From a checkpoint of a small image captioner: encoder num experts 32, encoder depths [4, 4, 4].
Rows from block 7 of the image encoder of a small image captioner, named by matrix and row number. Rows with one number within an expert belong to one neuron, the router's apart. Each number is 128 + 24 x the weight over its row's rms, rounded and kept within 0 to 255. All counts start at 0. Numbers have three digits each.
Before each expert's rows are labels from the 100 images, of 14976, where the router gives the expert most weight on average: "responds to" is what is common among them. Only what is clearly more common there than usual is listed. The data: photos with spoken descriptions (Open Images, Localized Narratives).
# router: router (encoder.blocks.7.mlp.router.weight, 32x192), inputs 0-95
# up: expert up (encoder.blocks.7.mlp.up, 32x48x192), inputs 0-95
# down: expert down (encoder.blocks.7.mlp.down, 32x192x48, transposed), outputs 0-95

# expert 29
responds to: text has "dark"
router.29:074114098132123122136073125114112102089148141084108164149131116141173115142135101153169135140131093097138150106109114145132149117124165147093116164129125103093158130129148104102185120132117158172184096159143159107107201097111151116149108138150175100138121143117161112115123148119107130130
up.0:115128128118141151137128135135128119134087138128128123143117163128115118117110128215128128128128172137104135128113114094168102134108128167189144170128101120141168128102111121128128115113153123146128169133075058151139044142115137086115128128147124112140086159139093144175101145128138104072
down.0:128128153102143106102128149128128128174185096128128092128128128144128158128128128128128081093106128128128128090087065152128128128128128172084065093128160128128128128128071128105094128128128076086159128128128098128128185090128128105158128079128128160160184128128128128094105128128128128128
up.1:070128128128128128111090128097128128097128128128128166181128170163159090128128096185128168128128128168149150089128128128164128128128128128128109158128099128095128128128128102128159128128128151159172128155128128102088128128159128087128089128180160081128128128128128128128098118106128103078
down.1:084128144105128112150128128128128128128128152128128128128065109128157128038128128128155128128128147063128128128128128128128128153128066128128100128075128128149155128128153128128077098070156128145128080059128128128128128128078161128128128128174128174128094128115154128083097128128128096098
up.2:128128155128128128128128128128128128128128128128128128128128160128128128128062128182191128128072085128128128128044128152128111128128091220176165128128128172104128128171128128128128059128183128178128111128128128128147128128128128093128128081128097128128128128128104169128128128128158128110
down.2:152128128087106093128186099157128112128128094128128086128128128080128158164128128128107055116128128161146153152128128186148112154091166128162128078090146128128128128155104161152101128092143094128086128170128128158128139128138082128128107128128109128128143128104128159128152143128128141157
up.3:156128128128128128128128128128128128128128128128128128167128157105100128128128128128128100128128191146086128128103128128151128128128161108152145128128067128128112102110128078128128128128128128128071111128166050128128092103091159128128128106128128128128091128128128128182128128128162128128
down.3:128128076163155137128041140118183110106128164115128164128155116178128128141128128141166208128142128128133159128128141146095112133181162117121141128128128128087119152109169128108167128159128128128128119128115128091114139115136128128128128183172119112128128155128174128128128142100108115128
up.4:088128088128128103101089083128153092128128128128100128128128171128163086147116094128128152128151102164128128128128128128163128092148128128128128163157128128128128128128128128083167128128100173128128153128128128096094199088164128094163089128162176087128128152128153128128128128128128128128
down.4:099128128109128128088128152110128128128108128128128128156058128128128155033128090149128157150101128093085128128128128128165128096099080128143065128128128128128128128145128099128128128076149128128128128128128128128128150157084128128159128069098155128095128128128128091128144152128128162128
up.5:102128135128149164150128137138128128128102128086136107128117163128117128128099128211139114122108157141100128112113109092182103128104121171193154150128109128139157117120112100128128128106164111152128158128063066128139035153109145089114138117135128128128091151128105163176091134128138098075
down.5:122102084149160140128046138128180128103128172128128170128154113161153086152154113132156198154145148123142153128128128143105142114164155128120132121155118128100128143118158145103152119128109161128128119141122141095121139103128144119128096178163114118135128152126186116142134139102085121128
up.6:128128128128128172144128128128128128128128147128128101118098162128128128101084136196128128128128142105101128095128144079128103157128106128176128128128128177151168099141128128128113128128157102128128128128056091159128057128128128128128151128152109145094084152107128128128078092128139092061
down.6:128128154142128092088128096085128128128165128128128128106178128150100146128160128128078074128128128160128128156128128109128128128166128128128128128171084128128128128128128128128128128128147165106085177128128128128128163128155128128111128099103090128159128128174163159128158091084128128128
up.7:080105128128128128097128128128128104128128128128081172163128128182128128128128082128192155128128101155160168100128113167128172128151128128093128152128102099088160165128158128128128144128128128128128128128098128088092178128180128128128128166168128104156128128128128128128104118128128143090
down.7:128165157111075128152172180147058128128128152151088091178074128093105128069128104150128093089097128128108128128092148097154167128128080169144078154074112162143098128128146107154095101128154101128162128128128115128160128128105152128128128128094154128128106100128075128093095128128128128149
up.8:128104128128153114112079106082146128128167128128128171183146120128164128128128094088157147128167098145160128128128128174128128128160128128128104113151128128085128155146164085128168128097094160128165128154168128128089214128160128128162093128127128097128128155106128128128128109128095128128
down.8:061128100172128128128089128128070128128128153096128128092072128128128128128128098128128128128105128151104128128082128128128128148145128165146128128128128128128128128128128096105128075128128152128128065081128178128148154128108128107172128128128128128128128128128128103099128162128128128128
up.9:115128140128143147147128128128118119128092128106128128149128168128128121115105128213128128128124172151102128128111120100165109141108128163193151160128102104141160119099105119137128120118154115139117164128066061151140033141118150091115140128147122128128100160144095136184106146128140106068
down.9:128128092128128094128128128128185128154167128128103079170128108151128128128159128128192157128128095154128153149128154128128128128170201128128128128161099128073151149151128160128128175166148128128101128128128128128160170128084164128161095128128128128161128128128128074128128128128128161128
up.10:084097128128128128128078128128128128128168128146128183181165162171168128128159128099181128128128100128128160128128087195128172091128162128026128128147145128128147151128128128087128128128086128151128128128128128128128207128128128128164128128128167128128128128128128100082128128128098128128
down.10:099128081151128172167088128153128092081101128108128128151092128146112128128128069178128193128128163128099128128128128108128107128128128151128128128128157154128147154128149128151128092098156166128128079128128128156128128099128154106128128128144172128128081104116214128105102128128092128128
up.11:128128128116159157128128128128099097128091128094128115128110163128128100128128128180128128151128157128128152128128128088166128128128128169177128169128128151128173128101128097128155128093143153141150172128076128148128046128128128081128128155128128128151087178128120149170097166102128090048
down.11:144128183128101128112193108114095143157128064141108128128099128085102128139099128128107059084106128128144100146128109158128143128100128103142128128108156145128128104128096128128098149095100075077128141128128128166142128128128082128128128128082148128128144073128128128105128109128143128128
up.12:128128128116128165128111139128106128128087128111128111128097171128098115128097113190117128112128144128118128128093116095158111161095096174192154174128128163128158142106128128128128104111176116161128148128063067158138065149096128079100146128128128128121085128113100164161095128144148080055
down.12:184145128128128091081161086140128066154151082164103111115128128109128183128128166097128080128179094192176128128128149128128128140128128128128140083128128128179128128100128128111108128128137112088128128128128128164128156139167128153115128107128128128161178128128128152128128157151151128128
up.13:083151128128128110128128128128128128128196128128128128173156092167128078179128128089209128128128096168216128061128097128128169156128128128054086128128128128128128128157156128077114128099128128155128060128100206128106128128128128159128128128128128103128128128128162128096128128128128167128
down.13:128128128128147128128033128116140128128128179101128149128128128155163083128128094157169201150128158103128128128076128090128128128165128128110095128109128128077128154128154128097128085128145167153161128128128128128128128128111171105128128156128118115144107143128179096128128148128105128128
up.14:063128082128128168110128105071176128097128128094128178128128176128158128128128128128161185128128128149148128128128128169162169128094181128128128128128128109091128128128128128128128128128128128191128128128128104085128128085128128083174128150171128094161128128144160128164090128087128093103
down.14:128103128106128128158093195156081154102128163128128128128085160086173085128128082128128196101107145099128095128128128091128150110128128165128128164128128128128062084095128128128128093099128128128178128128128128128128113128092128128128143064146165128128111148128169128104069159128128170108
up.15:128095128128128128103076108083159128095147128154097170128128128128164128128155128116163128159145079139150128092128093128128128128128128128044091128128128069090149128128161128093173128128128128128128128128128165097128211084128128128171088128128159104128128128128161112128109128099128159128
down.15:088128104151128128128088169157078128070128146128128128128128128128128128059078090128101128083162128128128128089128087106147128128128128128128103192128128150128128091128128101128128085097169164128179128087128128157147128128105155128128105088153128109128156149128128128128128128158128128128

# expert 15
responds to: text has "trees"; text has "plants"; text has "grass"
router.15:087157173145125163125131120145123159143138097042131112121155110123103149125111160142139108125073104115120100141116131137123133171096113142213194150120122163105125093127101120137135135118147121106165096115124155146123100166115142109110142115104131151119133131130105128123131142183149095117
up.0:156118150128128089128118138143118112128128128220128117152128151128099149128128128128119142128178128128128137128128128128128120119128128105112114128090114051128162140113128164136128128128128114150096138128128079128128111128096107128145146128157128128128112147154128128128128149128156128067
down.0:162086128128128100128153128096128070128128128152128128160061128083128128128128128164128101128128128128128128128128128128128128097128128128083098101186128128163128128128174128128157128128155128171087171128128128153079128092128128128128128156128159082089149128148128128094093128128128128101
up.1:188128089096128082128128172087128128128128153128128128151128128128128128128128128128128128128176128168128175092128128128099156128128128128128056101128128064128128128128128128085128128128128128194079128128128128128128202054128128128128128128184128128128128128128128128128128128083128167128
down.1:139150159128128128098181128128084128128148089146116085128095158094128159128095159128086058128115100146137086128128128101157118128092100128151128117128143128160140128116102128162086128128145088104117128128128128128148128156128071128128128128085139128108141100143058128128101111143166151108
up.2:108128100143128175152128115128128152128128112053128141107128086128156112128128155128128121141074106128128128128152139128139111134139115139142156128161128203128113120128154101128128128128119151081151120128103167119092128153147160128102119128095128128105135128094154145121128103120107128173
down.2:128128128128167202128128128128165128128128158128128198128163128128151128100128128128128128128128128154128181094128128128128128107153199128128188128128128167101164128128128155128128128177128128128128128159094128128128128160084153128128128128128128128128128128096157128128128185128128083128
up.3:128128172128128128128128128168128128128128128168128128128128128104128128128128128128128128128128128128103128128128128111128100128128128128190161128128104128128168099128128128146128128128128128128128149104128128128128093128103128103103128128128128128128106165128128128128155128188153109128
down.3:128128128128128128151069148128178128102128174128148182128128108162175069128180101128161128128161153128128199128128128128128154098128128128128113128128113128092143187108128128128205128176094192128128128145128128096106160128138144128128105167182128092128128168128173118128128119128128128153
up.4:087162128158128168128128128128128146128128107013141128099128113128146128128128128128128108128081107112128106128128128128128128151106128152154173150139128208128128108128128128128128128128128128103173128128096172128110094146128128128106128128113128128128128128128128128128128128128111103149
down.4:128111089155151149140065152108177128113117172119128176128128109166146091128157128128155213155128156108128171110145136141110128112166156128123133123128121136100128157128175142109170119162116169136142120128133135081128128112128164134118113167176128128122128151112179118133144135128099128141
up.5:102128128128128171141128128143128140128128104016128128128128103128128128128128155128112128128078128098128128146148144128128102147128128153208184128149128221128108111128128094140128112128128128067184128128128128145107094166128128128128128128106128144128100128128128128128128128163128112151
down.5:112113105157161141138063150128180128106107180128137180138149118178155088128160099142150210158145144104116171112139128145107128104161164147123128136151128128128115160128157150110176128165128172128145128128120128091113128110128128128128116178182128105128110156116174123128146128128128128144
up.6:158121161108119088119128128139115091156128139205124110158128146116098143132120123128128133128177148154114120115099124128134124120128135109116102114084117039142162133113106145128128142121147111171088153128153089137162114107109114128145149109144128128151128144158107123142137148139162128095
down.6:107128128184170128128095128128171142108105175128128188114168128150151128128128128128151189153128128128116154144161158128128128088178157128128112106159102128128128128109174128128128128128103176128148115128128128087086159090146155128103128175128128128114128171128205090128157128101082145153
up.7:108128128149137159149121128128134143117117113013128128128133098143155115128135142128116128134076128128119138138128138128128128140128122164178158128157128199123118115128143098128136122135119136078173128120108149121100107146128145128109128137122128137098121128128140132128135111138116105149
down.7:114128099156128145149054144128185102107109128116143179128128112173155093128128110128128209161160152111105181128128136140105128107155158144128120144155128128128128170128155151128196128186102178128128128128116128098111136117128128111103128187178116089115109162115161128104135128107128105128
up.8:141128128102128093100146128128112128128145128224106114128128153102097157103128092128128128128182114128141128128112128128128128102150128085111100108076128050128141146128094173128128128128109128161097128128161128112128155128146089128158128128128128128128160128160128128128128147128128128128
down.8:128100159128091085191128052128128128128179128169128164128088128070128161128128128128128061128128159128128161184104128128103128128081060128149128128128128128128128128128093190128128128128128128128128128128170128128128174128128056128128128073128128128128128182128128128172128128128128166128
up.9:128128167128128128128151128128128128128095128229128128094128160109086157128128128128128128128206128128128096128128128128087128128128128128086097128098128128128128128128128174128128157128128128112097128128128088161128128128128096128128159128098103128128128128128128128128128155128148154097
down.9:111113095154128143142058154128172128108128160112139173128149128170161088143167099140161214162144146128118180117128128128106140110166150128128117128128128128100133157128150150104178114148113177137135120118128136085128135107120172124128128170169119111128115147112182122128128128111102112140
up.10:102140120148136160141134122128128146117120120012128128107128128128149118120128139146119128128077114107128121140143137121128128144117128162128159128148128198128108113128135111134128128138128136089167121128101164128105103154128136128114128128114128128100128128120128128128128113128113119139
down.10:128116094155128128144058128108184128114110128118140175128148118173147105151169104136148228166154128113128175119128128128107128113159173128128128128150115142102119159122160148128183119170119170138137118128128128128117135115128161132128117174176128128128128128128179121128143137117114108139
up.11:128128128128083128128128128128128128128128128048128128176178068128128128128128128128128128088032128128128128082128081128095128128128128163092128128128207128128128128128128128074128128087128086128128128128128188128161181128128128128128128128128128128172128128086128128128080168128128128128
down.11:128148128128128128102128128158094152128128089165113128140128150087102128128128148128128059128103101128128128128113128100176128153091095112145128128094128128128128097128083128128091145103128080128113128128128128171128117164128088118138160128066128140128128094128065141159128128128180128099
up.12:144128147128128099103128128128128107143128139222128115147128128112128153128128114128128128128176128161128106128110128120128128128128128100089105121084128054128140136128111167134128128116128120159098128137150104128151140112128103128145128113137128128146135137155110113128128161144128154098
down.12:128128128169149128128080151128128128128128128128128128128128101128128128128159128128128172128157148128128172128163160152128149095128153128128128128128128149128128174128179128128189128163088174128128152128128158077083165077156128159128082155128106114111128142095184096128128091105089128128
up.13:112128115149135162148128128128135149118121118019133136128134102143159112138125151140117119128072124128128136128152128128144128144115117173153151140166134201125128105128148085117135121132119135089164128128102137128103113140128160119108125139113135128105128121106142141122128106128117108141
down.13:128128099149186179144072089128172157128095128092128128128128128128128128128177128128153128128128128163128176100082128128103128128078128128128101128128128167128128160091128128096128128206111164128128128161128128109128147128087157128128128182128128077128128165081128128128156128165087086128
up.14:164128128093128090113128128128115094160141145188128128163128128128128128149128128128143144128165128158128128110098128128128128128128145116107111128090154055144145154128128140113128128128152098191098155128158092128177128100108128128155128128161142128174099128142103128128128160128158128101
down.14:142146156089107116089197107144128139128151128146128128128104153096087128108128172106088070080102093149140077128128128108158111128096108128146128128128128128159128128112093128128080147089128089128104145144128128190128118164128097128128128089128157146118152093128079143128128128152128128105
up.15:094128128128128128128128128128160128128128128128161128128128128165128128164106128173128128111084163128128128128103128128167083152105128178128162128128128128128163128128128128087128128128172084182128128128090099128176050128128128100128128128128128128171084128128128165128128128128173074066
down.15:128128166083103128101206109142128146128155097128108065107128128128102186128091153111128056099128128157128073155128128115128128163128091128138128128103161112128142128128128109147089128097144083112128128128128128128128128128111093114128151092088128146128152101155078128143116128164158151099

# expert 17
responds to: text has "color"; text has "white"
router.17:132179172131108124104151123128139148180133093187145099113128159101109127108121147170139107100161138178130106119116114126121160138121110113144104111091104081136152162148115175158077122122138112159091138122124107167158088161149104130141147071127095115115135134141118124135118122114159135126
up.0:109128128145144128128128095128128096128128128173128112092128170128099128128128097156128128128169090128128128148128128128128128128152128088128128128086100080128164128128128205162098128128106153170128128128102128128128084179128106128109159128128128128107159158187128092159128154093128128103
down.0:128105128192128120128068087077128128104128176128128196179081128169159128128157128128128161128128128128128128128182101128109146101142162175128128128190128128128128128128128128082128128175128128128159128156128128128128128128128128128128128128128128128128128128113163120168128113128105128128
up.1:128128105128128128144106128161128128128097128115097128128128110128171128161128150174102128128099128128146128128175128128128128128128088150128128128180128188128128111090186098128147128153085128064155128154128128128128099128128128128104128128128128128104128128128128128128149128173110173128
down.1:110092110165154128146061128128128092099098179128113166128140128164152087128171105128167238179128128128114165128112128128128115128148159128128112146128097128102143128117128128115128128128128175153128128128100128098162128104128154128145121174128137128136114156128168116128139128099110114128
up.2:128128114128128088128159128128128128128092081128109085128086155079128128128104128180101085095128177128151128143128154128128128128128061128194128097162128128161128128078169128155128128128128128128128182128100128175176047128128128128128128128128087128128128128128128128128128128128161128128
down.2:108128096158128128145068128128182102102128162139160170128147128178128128142159105128168205179139128128128128120128128136128153096164152128142117142128128128105106150128149152109161113158128168140128128128128128093128128113128152111142113203180128113128128128128170102128156128105112128141
up.3:128173128128128083128128128128128177182098128128128086128128128090159128128128128205099128128128128128128152128157160128128128105128056147128128128142128128184163128092128128157128097190128128093128200128128059128128065128128128158128128071128090128072128128128128128128128128152159188128
down.3:168092102128105094128128128094128128128128166104096151146128128128128128156128079128108128179102128128128165128184128128128151128154128128128128128128128148128100128082146128128128151128128182128143173154128128128128159102171128128128128201161128174128105128110154108128182128128128128150
up.4:128128128128095128156128158128128128128128091186128128128078128077128128128128159128128096128128128196142128128151128128128128128128061128128045128128103128175128160103169128174128128128128128128083128141128128128128044128128128128128128128128078149092128128128128153151128074154128128128
down.4:151128098166103128128128083128128128152128105128128128148093106093154106128158148099099164128128128105128128128154128128151128128170166128092128110128157128193108098128128128128128128154128189098128112128141153128128128128128128128128128128205161128128100105128128128128169128095101169162
up.5:128128108139128128134118133128139147114103128073105128128128117128163118146128134164113128101075148128128128128163134128128128144095090190142136145189147176140128110094152088112138119137121128081158146152118106160128112107128152115117115137116150128118118113106128128128128128159128128128
down.5:106073082173148150173083128107190105114101201118117154128128121162166084138160092159128201128128161128128154128128158128128128102156100128108128128140128108108108128128143112128161128153128128128108128143150128097105128128128162143128172168128128096103103128115167128116142128099128128128
up.6:128128101150128128128100128128156128099128128171128094128128128128128128128128128128098128128128128128166128128167160163094128087128084128128128068175081128154196157128177128128128128128099128072128128128195128128157128059128128160128128128128128128128128128128170128128157092177128128180
down.6:104128107173159128184128128095147128128096128107106128143069102106128128104128128128128128173107128128094154105128082082128128128190095128128103128162128153128128128128128128128148128128105197105128128153128150102128155128128166128128179128128128086098128128128156128128128110128128155128
up.7:142143150128128105106143128128128113128128107188128128113128147128106149128153118104139119128181128154128109128106139128105113115143128050117135097074089079116128143148128183128114139128128141162105114134128140128128128162128112128128128128121100128128161167147128128128139128110128138128
down.7:105092128173149162136064128128182090095128171128154167153128119173150128149165128166128211168128128105128159098128128144112150112154164128113128128172136128128128128128156154128158128151075173128128128128128128101128128128148156136128128167128128088137133128109128113146139141101116107128
up.8:128164128128128128128128128128128128128128105224128128128128156093128128128128128162103128128177128128128128128090128152128128096128128058128128128084076054128165174154128173161083093128099128128128166128128094128128128128128128151128128082150098108128128128145128128128151095128128128128
down.8:168128088190128108159128128128173128107128151128077128128128128097128070128180128128128128128128109128128164128171128066163128128128187128128128128128147128128128128128128128128128093128098156128161128163128128128128128128171143128128128128128128192079098128105128128083128105128128161128
up.9:154089106128128083128128128128128128128128128168094128164128128098171128159104128128096113128128128198128128128156184171092128079128128128049128055142148128128128128105160100128172128128128128103128155154206091128159182069128128166128128128109128128128128128128164128128128104144128180128
down.9:086128128128128110128096090128128128154128174128128128128128128128143128128108149180128128128128158160128161128128128081128128128128068089128128128081128151128128092128128128128128151128128154128128177106079128108128128128128128128150109157128096128098128107128128128167128128082128128128
up.10:128163170128148148128162128128100128147147113164158128089128165128102128092128128128149128128167128128128128146077114095158128146128128106164128160066103112128128154128081190160095128114150128179099128091082128128145043188128108128128153111154108144097142143149094128128110128128146089128
down.10:159128092128128100128128047094105128128128154151128128128128098095128128107076128141065128128128128136128113112128128128103128073114128091104128128128128128128128128073181145095128178095128128128128128167128128128100128076155097173144163152128128128128159128128128128089128128128099172177
up.11:128128128128147128079128100128161109128128128149163128128128128176128137128143110143180114108128071128175107103081128128128111128128162089148146128082112128128128141162085167113105141128153146179100128128079128128128128142128137128128099147128108094128128128108120128141079128089128086090
down.11:128128128107109128128128128128062128128128099128128086107128128083128128128072164128086086084173128128149102128128159096128107128128104104128128128128128128144128128128128128085128096159128090090158128128159192195083152128158128128106109108087107174128128128128128128163128154128083112128
up.12:128168114128128128128158128128128179128106104128128109089077128128128104098128161208128107128128169128102128128128128106128128128128065128163128128150128128171128128112155128147128128128128128128128171128128128128128085128128150128128128076152094128082093106096128128128128075128128128173
down.12:161128128128128128128164093128128128112141128149088167128083128128128128084157083144087178156106154128128166162128128097128128079159128069128128097128128128128128162128147128128150165152099188092128092106128128068128128092197128128128104128128150128128128083128128128128144105095107128098
up.13:179128102128128128128128128096128128201128128128128128128090128083128128183128170170102096082128128199128128128164128128128182128128128098128128077183128128128128128128170128128073084128128128100128128162091128128180128128128128128128128128163128128128128128128128128128128077160128189128
down.13:105081128128153144128128128128128128128128128128128128152088128128128156171173128110128128128107147110128173166128128135101169188150128148128128128163128097128128128056128128176128128128128128089097128128128128082128128128128148184128128163128085128087128106128175128128108073128128148128
up.14:128128128148128128128118128128155128128110128066128128128128086128128119149128128148128128128072128128128128128154139170128128128098128172128128128211128193128128128089148069082143128128115128076156128163128128128128128100128169128110128128128170128117112128128128128128097128159128128128
down.14:128128128128156095128128074128128128128093128128128128128066097128128096128092094128059128128128128079128128128167174102192128128128128156128128128164128143128128128128128155165162142128128173128128128188148146107161128128128128128128097156182128161128128113128128141128128089107128196128
up.15:128128112128128128128128128128106128128107128128128128128082128128148108128128153179091088128128192128128128128169169103128128103145064128128128084128128128160128128095166128128128128128106128072128188128128128128128078128128128128128147128106101128098128128128146128151128082167128182176
down.15:102104128155128139139070156106167095113128165103113177128128128128158102142184101118159205167113148128128161121142152128128128114158128139128119128109128128112143142101137128128158142157093203128144128139128128098108128110148156128157109175167128128128128177105167111128128128128108106137

# expert 6
responds to: text has "black"
router.6:127123117082102117086161119081103112172175120142133128128138170117106156126110125108140104115171108165147113134113100113145125121117155124108100096099133105112136126165085128129089142108143111142100109130108138122159123165129108121155121109089124153154114071143090179101123131106154115107
up.0:128128155103128128099128128128128109128148128173128128090128152128107164097148128157110117128187098160128128115128128128128096128128128105128106128128107128128170112169128128128104147128128128151128115111128101128142061175128109110152128128128088128128128137140092146147128128128153086083
down.0:128128106079128146128128090128128093128128128128128128156095128093154108092128101128128128178128128159128128128128128128128128128066096128079082128128128128128084128128100128091128155172153128104128153128128159128059128128128128128181085096153217158128128128128100128042128103128128128128
up.1:128072072128128099128128128128128087128128128091101128184128159164128090140128082080128161156128128128128154152144128128192151092177128128067128098153128128128128128102128128128128128091099159105128166151110128097097128128128128128128090148128176128128128128128128128128109128088128165128
down.1:128128128128128128153128128128154128128128175093094128101153128128172101128158093094104219163098150128128128128128128104128128128171128105099128128128128128128128128128186128184128128128128170128128128060128128098103128128128176128128128195128182154128091128106128128128128128089128099128
up.2:128105071128128103128128128067128095128128128128128128145128128166166085128128128104094155128128128128128164128150128128169128086170128128083082096150128128128128161078146128169128128128109128112128167128092159128128128097128128157128091152108182128128128128145128128128128067084096128156
down.2:128071128150128128128098175128163175099084128128077159128128147128149177128152092128128186128160165110105150128128128128093101102153128094128150128147128128082128128097156128128107164128128157101128128143128146097128166113128128176166128128128128128105128128128143128128209128097128098128
up.3:128128155096128110094157128128104128128150128196128101128128146128111161106128128128128109128194100165128114114128110128128110128128128108128079088092108128128162128163085128128128128128128128167105128128145112145128095162128113128154128128112098128143155152128099148147128110128128128115
down.3:128094084128090128100128128096174128128128174128106193128107157162155128128203128069128185128128160112128149128149128128128161105158128090098091146128128102128128157128162109082128086128128128128128128163128150128128159106128146128157086128128128128114128148112173111128128128068128128128
up.4:100128142164128177146128128128141128145094128085128102103128143119090128128106128166140128094082128086107128164128105106128108154084128201140157186128165155156128128096085155128114128112161128109153098100128149158128083181116090128118149128157159128128146078148083128088089128128128102091
down.4:088152099128128128156128128128128128110128104128128128128102128154128128128128089128190168164128177128128166128101157128169203128128150128128128160128156128128182128128104128128166146158108128159128128128128092110088128110090128101176128128128081102128128128095148156167079128128128151128
up.5:128149154128116114104145128128128145153160108183128128114128128128128147120128163128142101128188128163144091103101128128089128144128128091140086101086097103116128128175128173128087111144128128154107128120111128128156099135116104128156128128117079128128157135128128158141147128128183106095
down.5:128102114151146121113083146100182128128128128128143165128153115128150128128159108128175175148128128121121161109128154128128128113195162106117128128161128121078113140128154159128171140167116172142128109128144119083128128101128174128106117161165104105128139148128171104147177157107102110136
up.6:102128105150128158166106128128128128128092128061119128136106128128128106139128110143116148128081128087114138148139128106159128128128119182128157166150155172128128128104139096143128128128128128106177150138104153128128128128128128128128128136128165128098106095128143128099128128128128128128
down.6:128128098128177128128104155128128128094128169156128128128128105128128128097128128128128190128128128128093128128128128043107128128128128128128128128128128128128128128128128080086128128128128128194128128128128128128128128175128151128174128199081104128106128128128128128128215128101128182077
up.7:141128156100128108095155128128128106128152108203128128128128148128128152098128128112111128128187106190145128108110128128109110128128152097106101107095106093109150128158128158128128140111128142128099108128128128128128128168138113128158128128104128128146146128128113128145128128128128128110
down.7:116105088154138141128075150106184128128103142128093164128128115162160105128167080112150207165128128128108171116128143128103149128203151097100128138144128128094100169128149128109166128167128166111159128103151128092128128108128144151112128162186128110147128145128154112128152128102098128128
up.8:143128142101108101096140119113128128145148128203128128116128149128108128088128128128143106128195113167128128104128128139112128128128141107118078103096110081128149128173116150116109128136118128157098106113149108128141128142128099128149128128110092143128144128143113128140146128128128128116
down.8:119102101139136128128081161100184128100122154128136174147138112159159110134162108128138194152134138121112168110134141150128136111191159128134113139155114128092128152128156128136182128164113172137128128132128128090118141102149152140117113168170116121121117133128165116136167128101102128145
up.9:128128112160140154174116128128128128128094133051120128145120128128137101139104124138124143118058154088103138144139128104149143140128109182128152178134163158147114120081111120140128128117128115103150128128097139124103124123128147128113128128157157147099107094120141110093118128128118128123
down.9:128128128128160153128128128128092147168176078128128097128128128128128128176178128145099128102149128128128077128128097093128128128049128128099155128128128128155128101128128128128128128099161128128128128128128128128128128128128128085092128128075158128157128128128128128165110128128199128128
up.10:128128071101128128128128128072128110128162128086128128154144128128148106146128101075098128154115128128156128161128128128128128110162128128128166128158128128128128154098167128128128142088128145093128193141152164110110160128141128128128102128098183128151096128101128128128128107107100172161
down.10:128097114167104128156128128100169128081128163128153148128101109128128128128109096069128163128128107089128128094128128128092128100174128128093106103128167128128128128128151128128169128149128158104128128128128169128113099096128128128128128128151128128128128158112159128092128128093098146128
up.11:169099128128128091101128128128128128128128149198128128128128128128128148128128128128153158128200083169160155128128128128128128107128128128128071100128128081079182128159128157128096148160128128128128128152106099128167128128128107128149128128128128092128128128128128163145128128102104076128
down.11:163128128128128094128158128162128128128128128081109128109128128128128163128111102081094128128128128128098108128128128101160128076101084147128128128128188128128128128088128128172097160128100128070163128128128128128128159128185058151128128128128179128128147128128085128128128128108128165128
up.12:128094101128128068128128128128128100085160152192128128128128128128128128090166128128128157128199098162128128106128128128128128093128128079128128086128095128128169156128128128160128128153128128128109128128128128128128128128128091128152128128128128160128153128148108128151160128151128128104
down.12:165096098128128128160128169128128128081128179128128183128128128128172128128158102074128128128128164128128128128128144086128161128128111128078082128153128153159128090128128105159128128128101155128150128091166199128128128169154128128182128110157179128190128128128128108128076082096128128092
up.13:150128146094128081096142113128128113128163128193128128128128158128128150100128128128142128128196128163128128112128128128128128112140153095103079087096099090110154135161128153128104128155112143163104128128143106128153128128128109128152128128118089118150143128145102128140128128116128115117
down.13:128128098128128179098099128128107146128063128128128128093128042128128103128159128128095128128128170128128128128128128128064128091106111128128102128160128156094128128103146128128160128168128128084128089128128180128107162128167128128128128164181128154128128128128128101128128128128081128159
up.14:111112095137138128137128120107116113128117128049128136138128128141147099170128111118109138128077138120128141157145141107168101119128128146116156154156154174128128138091144088128128136105128143102153167140107158128116128117142128120099119136128170144128110098128140128113118128115111142141
down.14:108128086128104155148093128092103128099110166128128154100105105155152128113128108128128128157103128093107159104128070092128128128128128128128098161104075128128067195101128153128128128104103149128154150092128128098128128128128128151128128163149160167113166128164177128128155128128158128128
up.15:128128165128102108105128128145128128167150102210151111101114146094084150116128128128148113104186128173128091128107128128128128128128128104128110084103108069128147128151128185128103128128128112153087106128154128128173128156113103128128169110139128128128158128173105128128128128142128128128
down.15:128128095128150170116128128128180128113112160128128128154160110128151128162168128160166185128128128128128146128104156149101128128171170128128128128128093107077114144089183160128168128154128170128128093111128128091128128128104128142128099128154128112128128128128128155176171128128107128160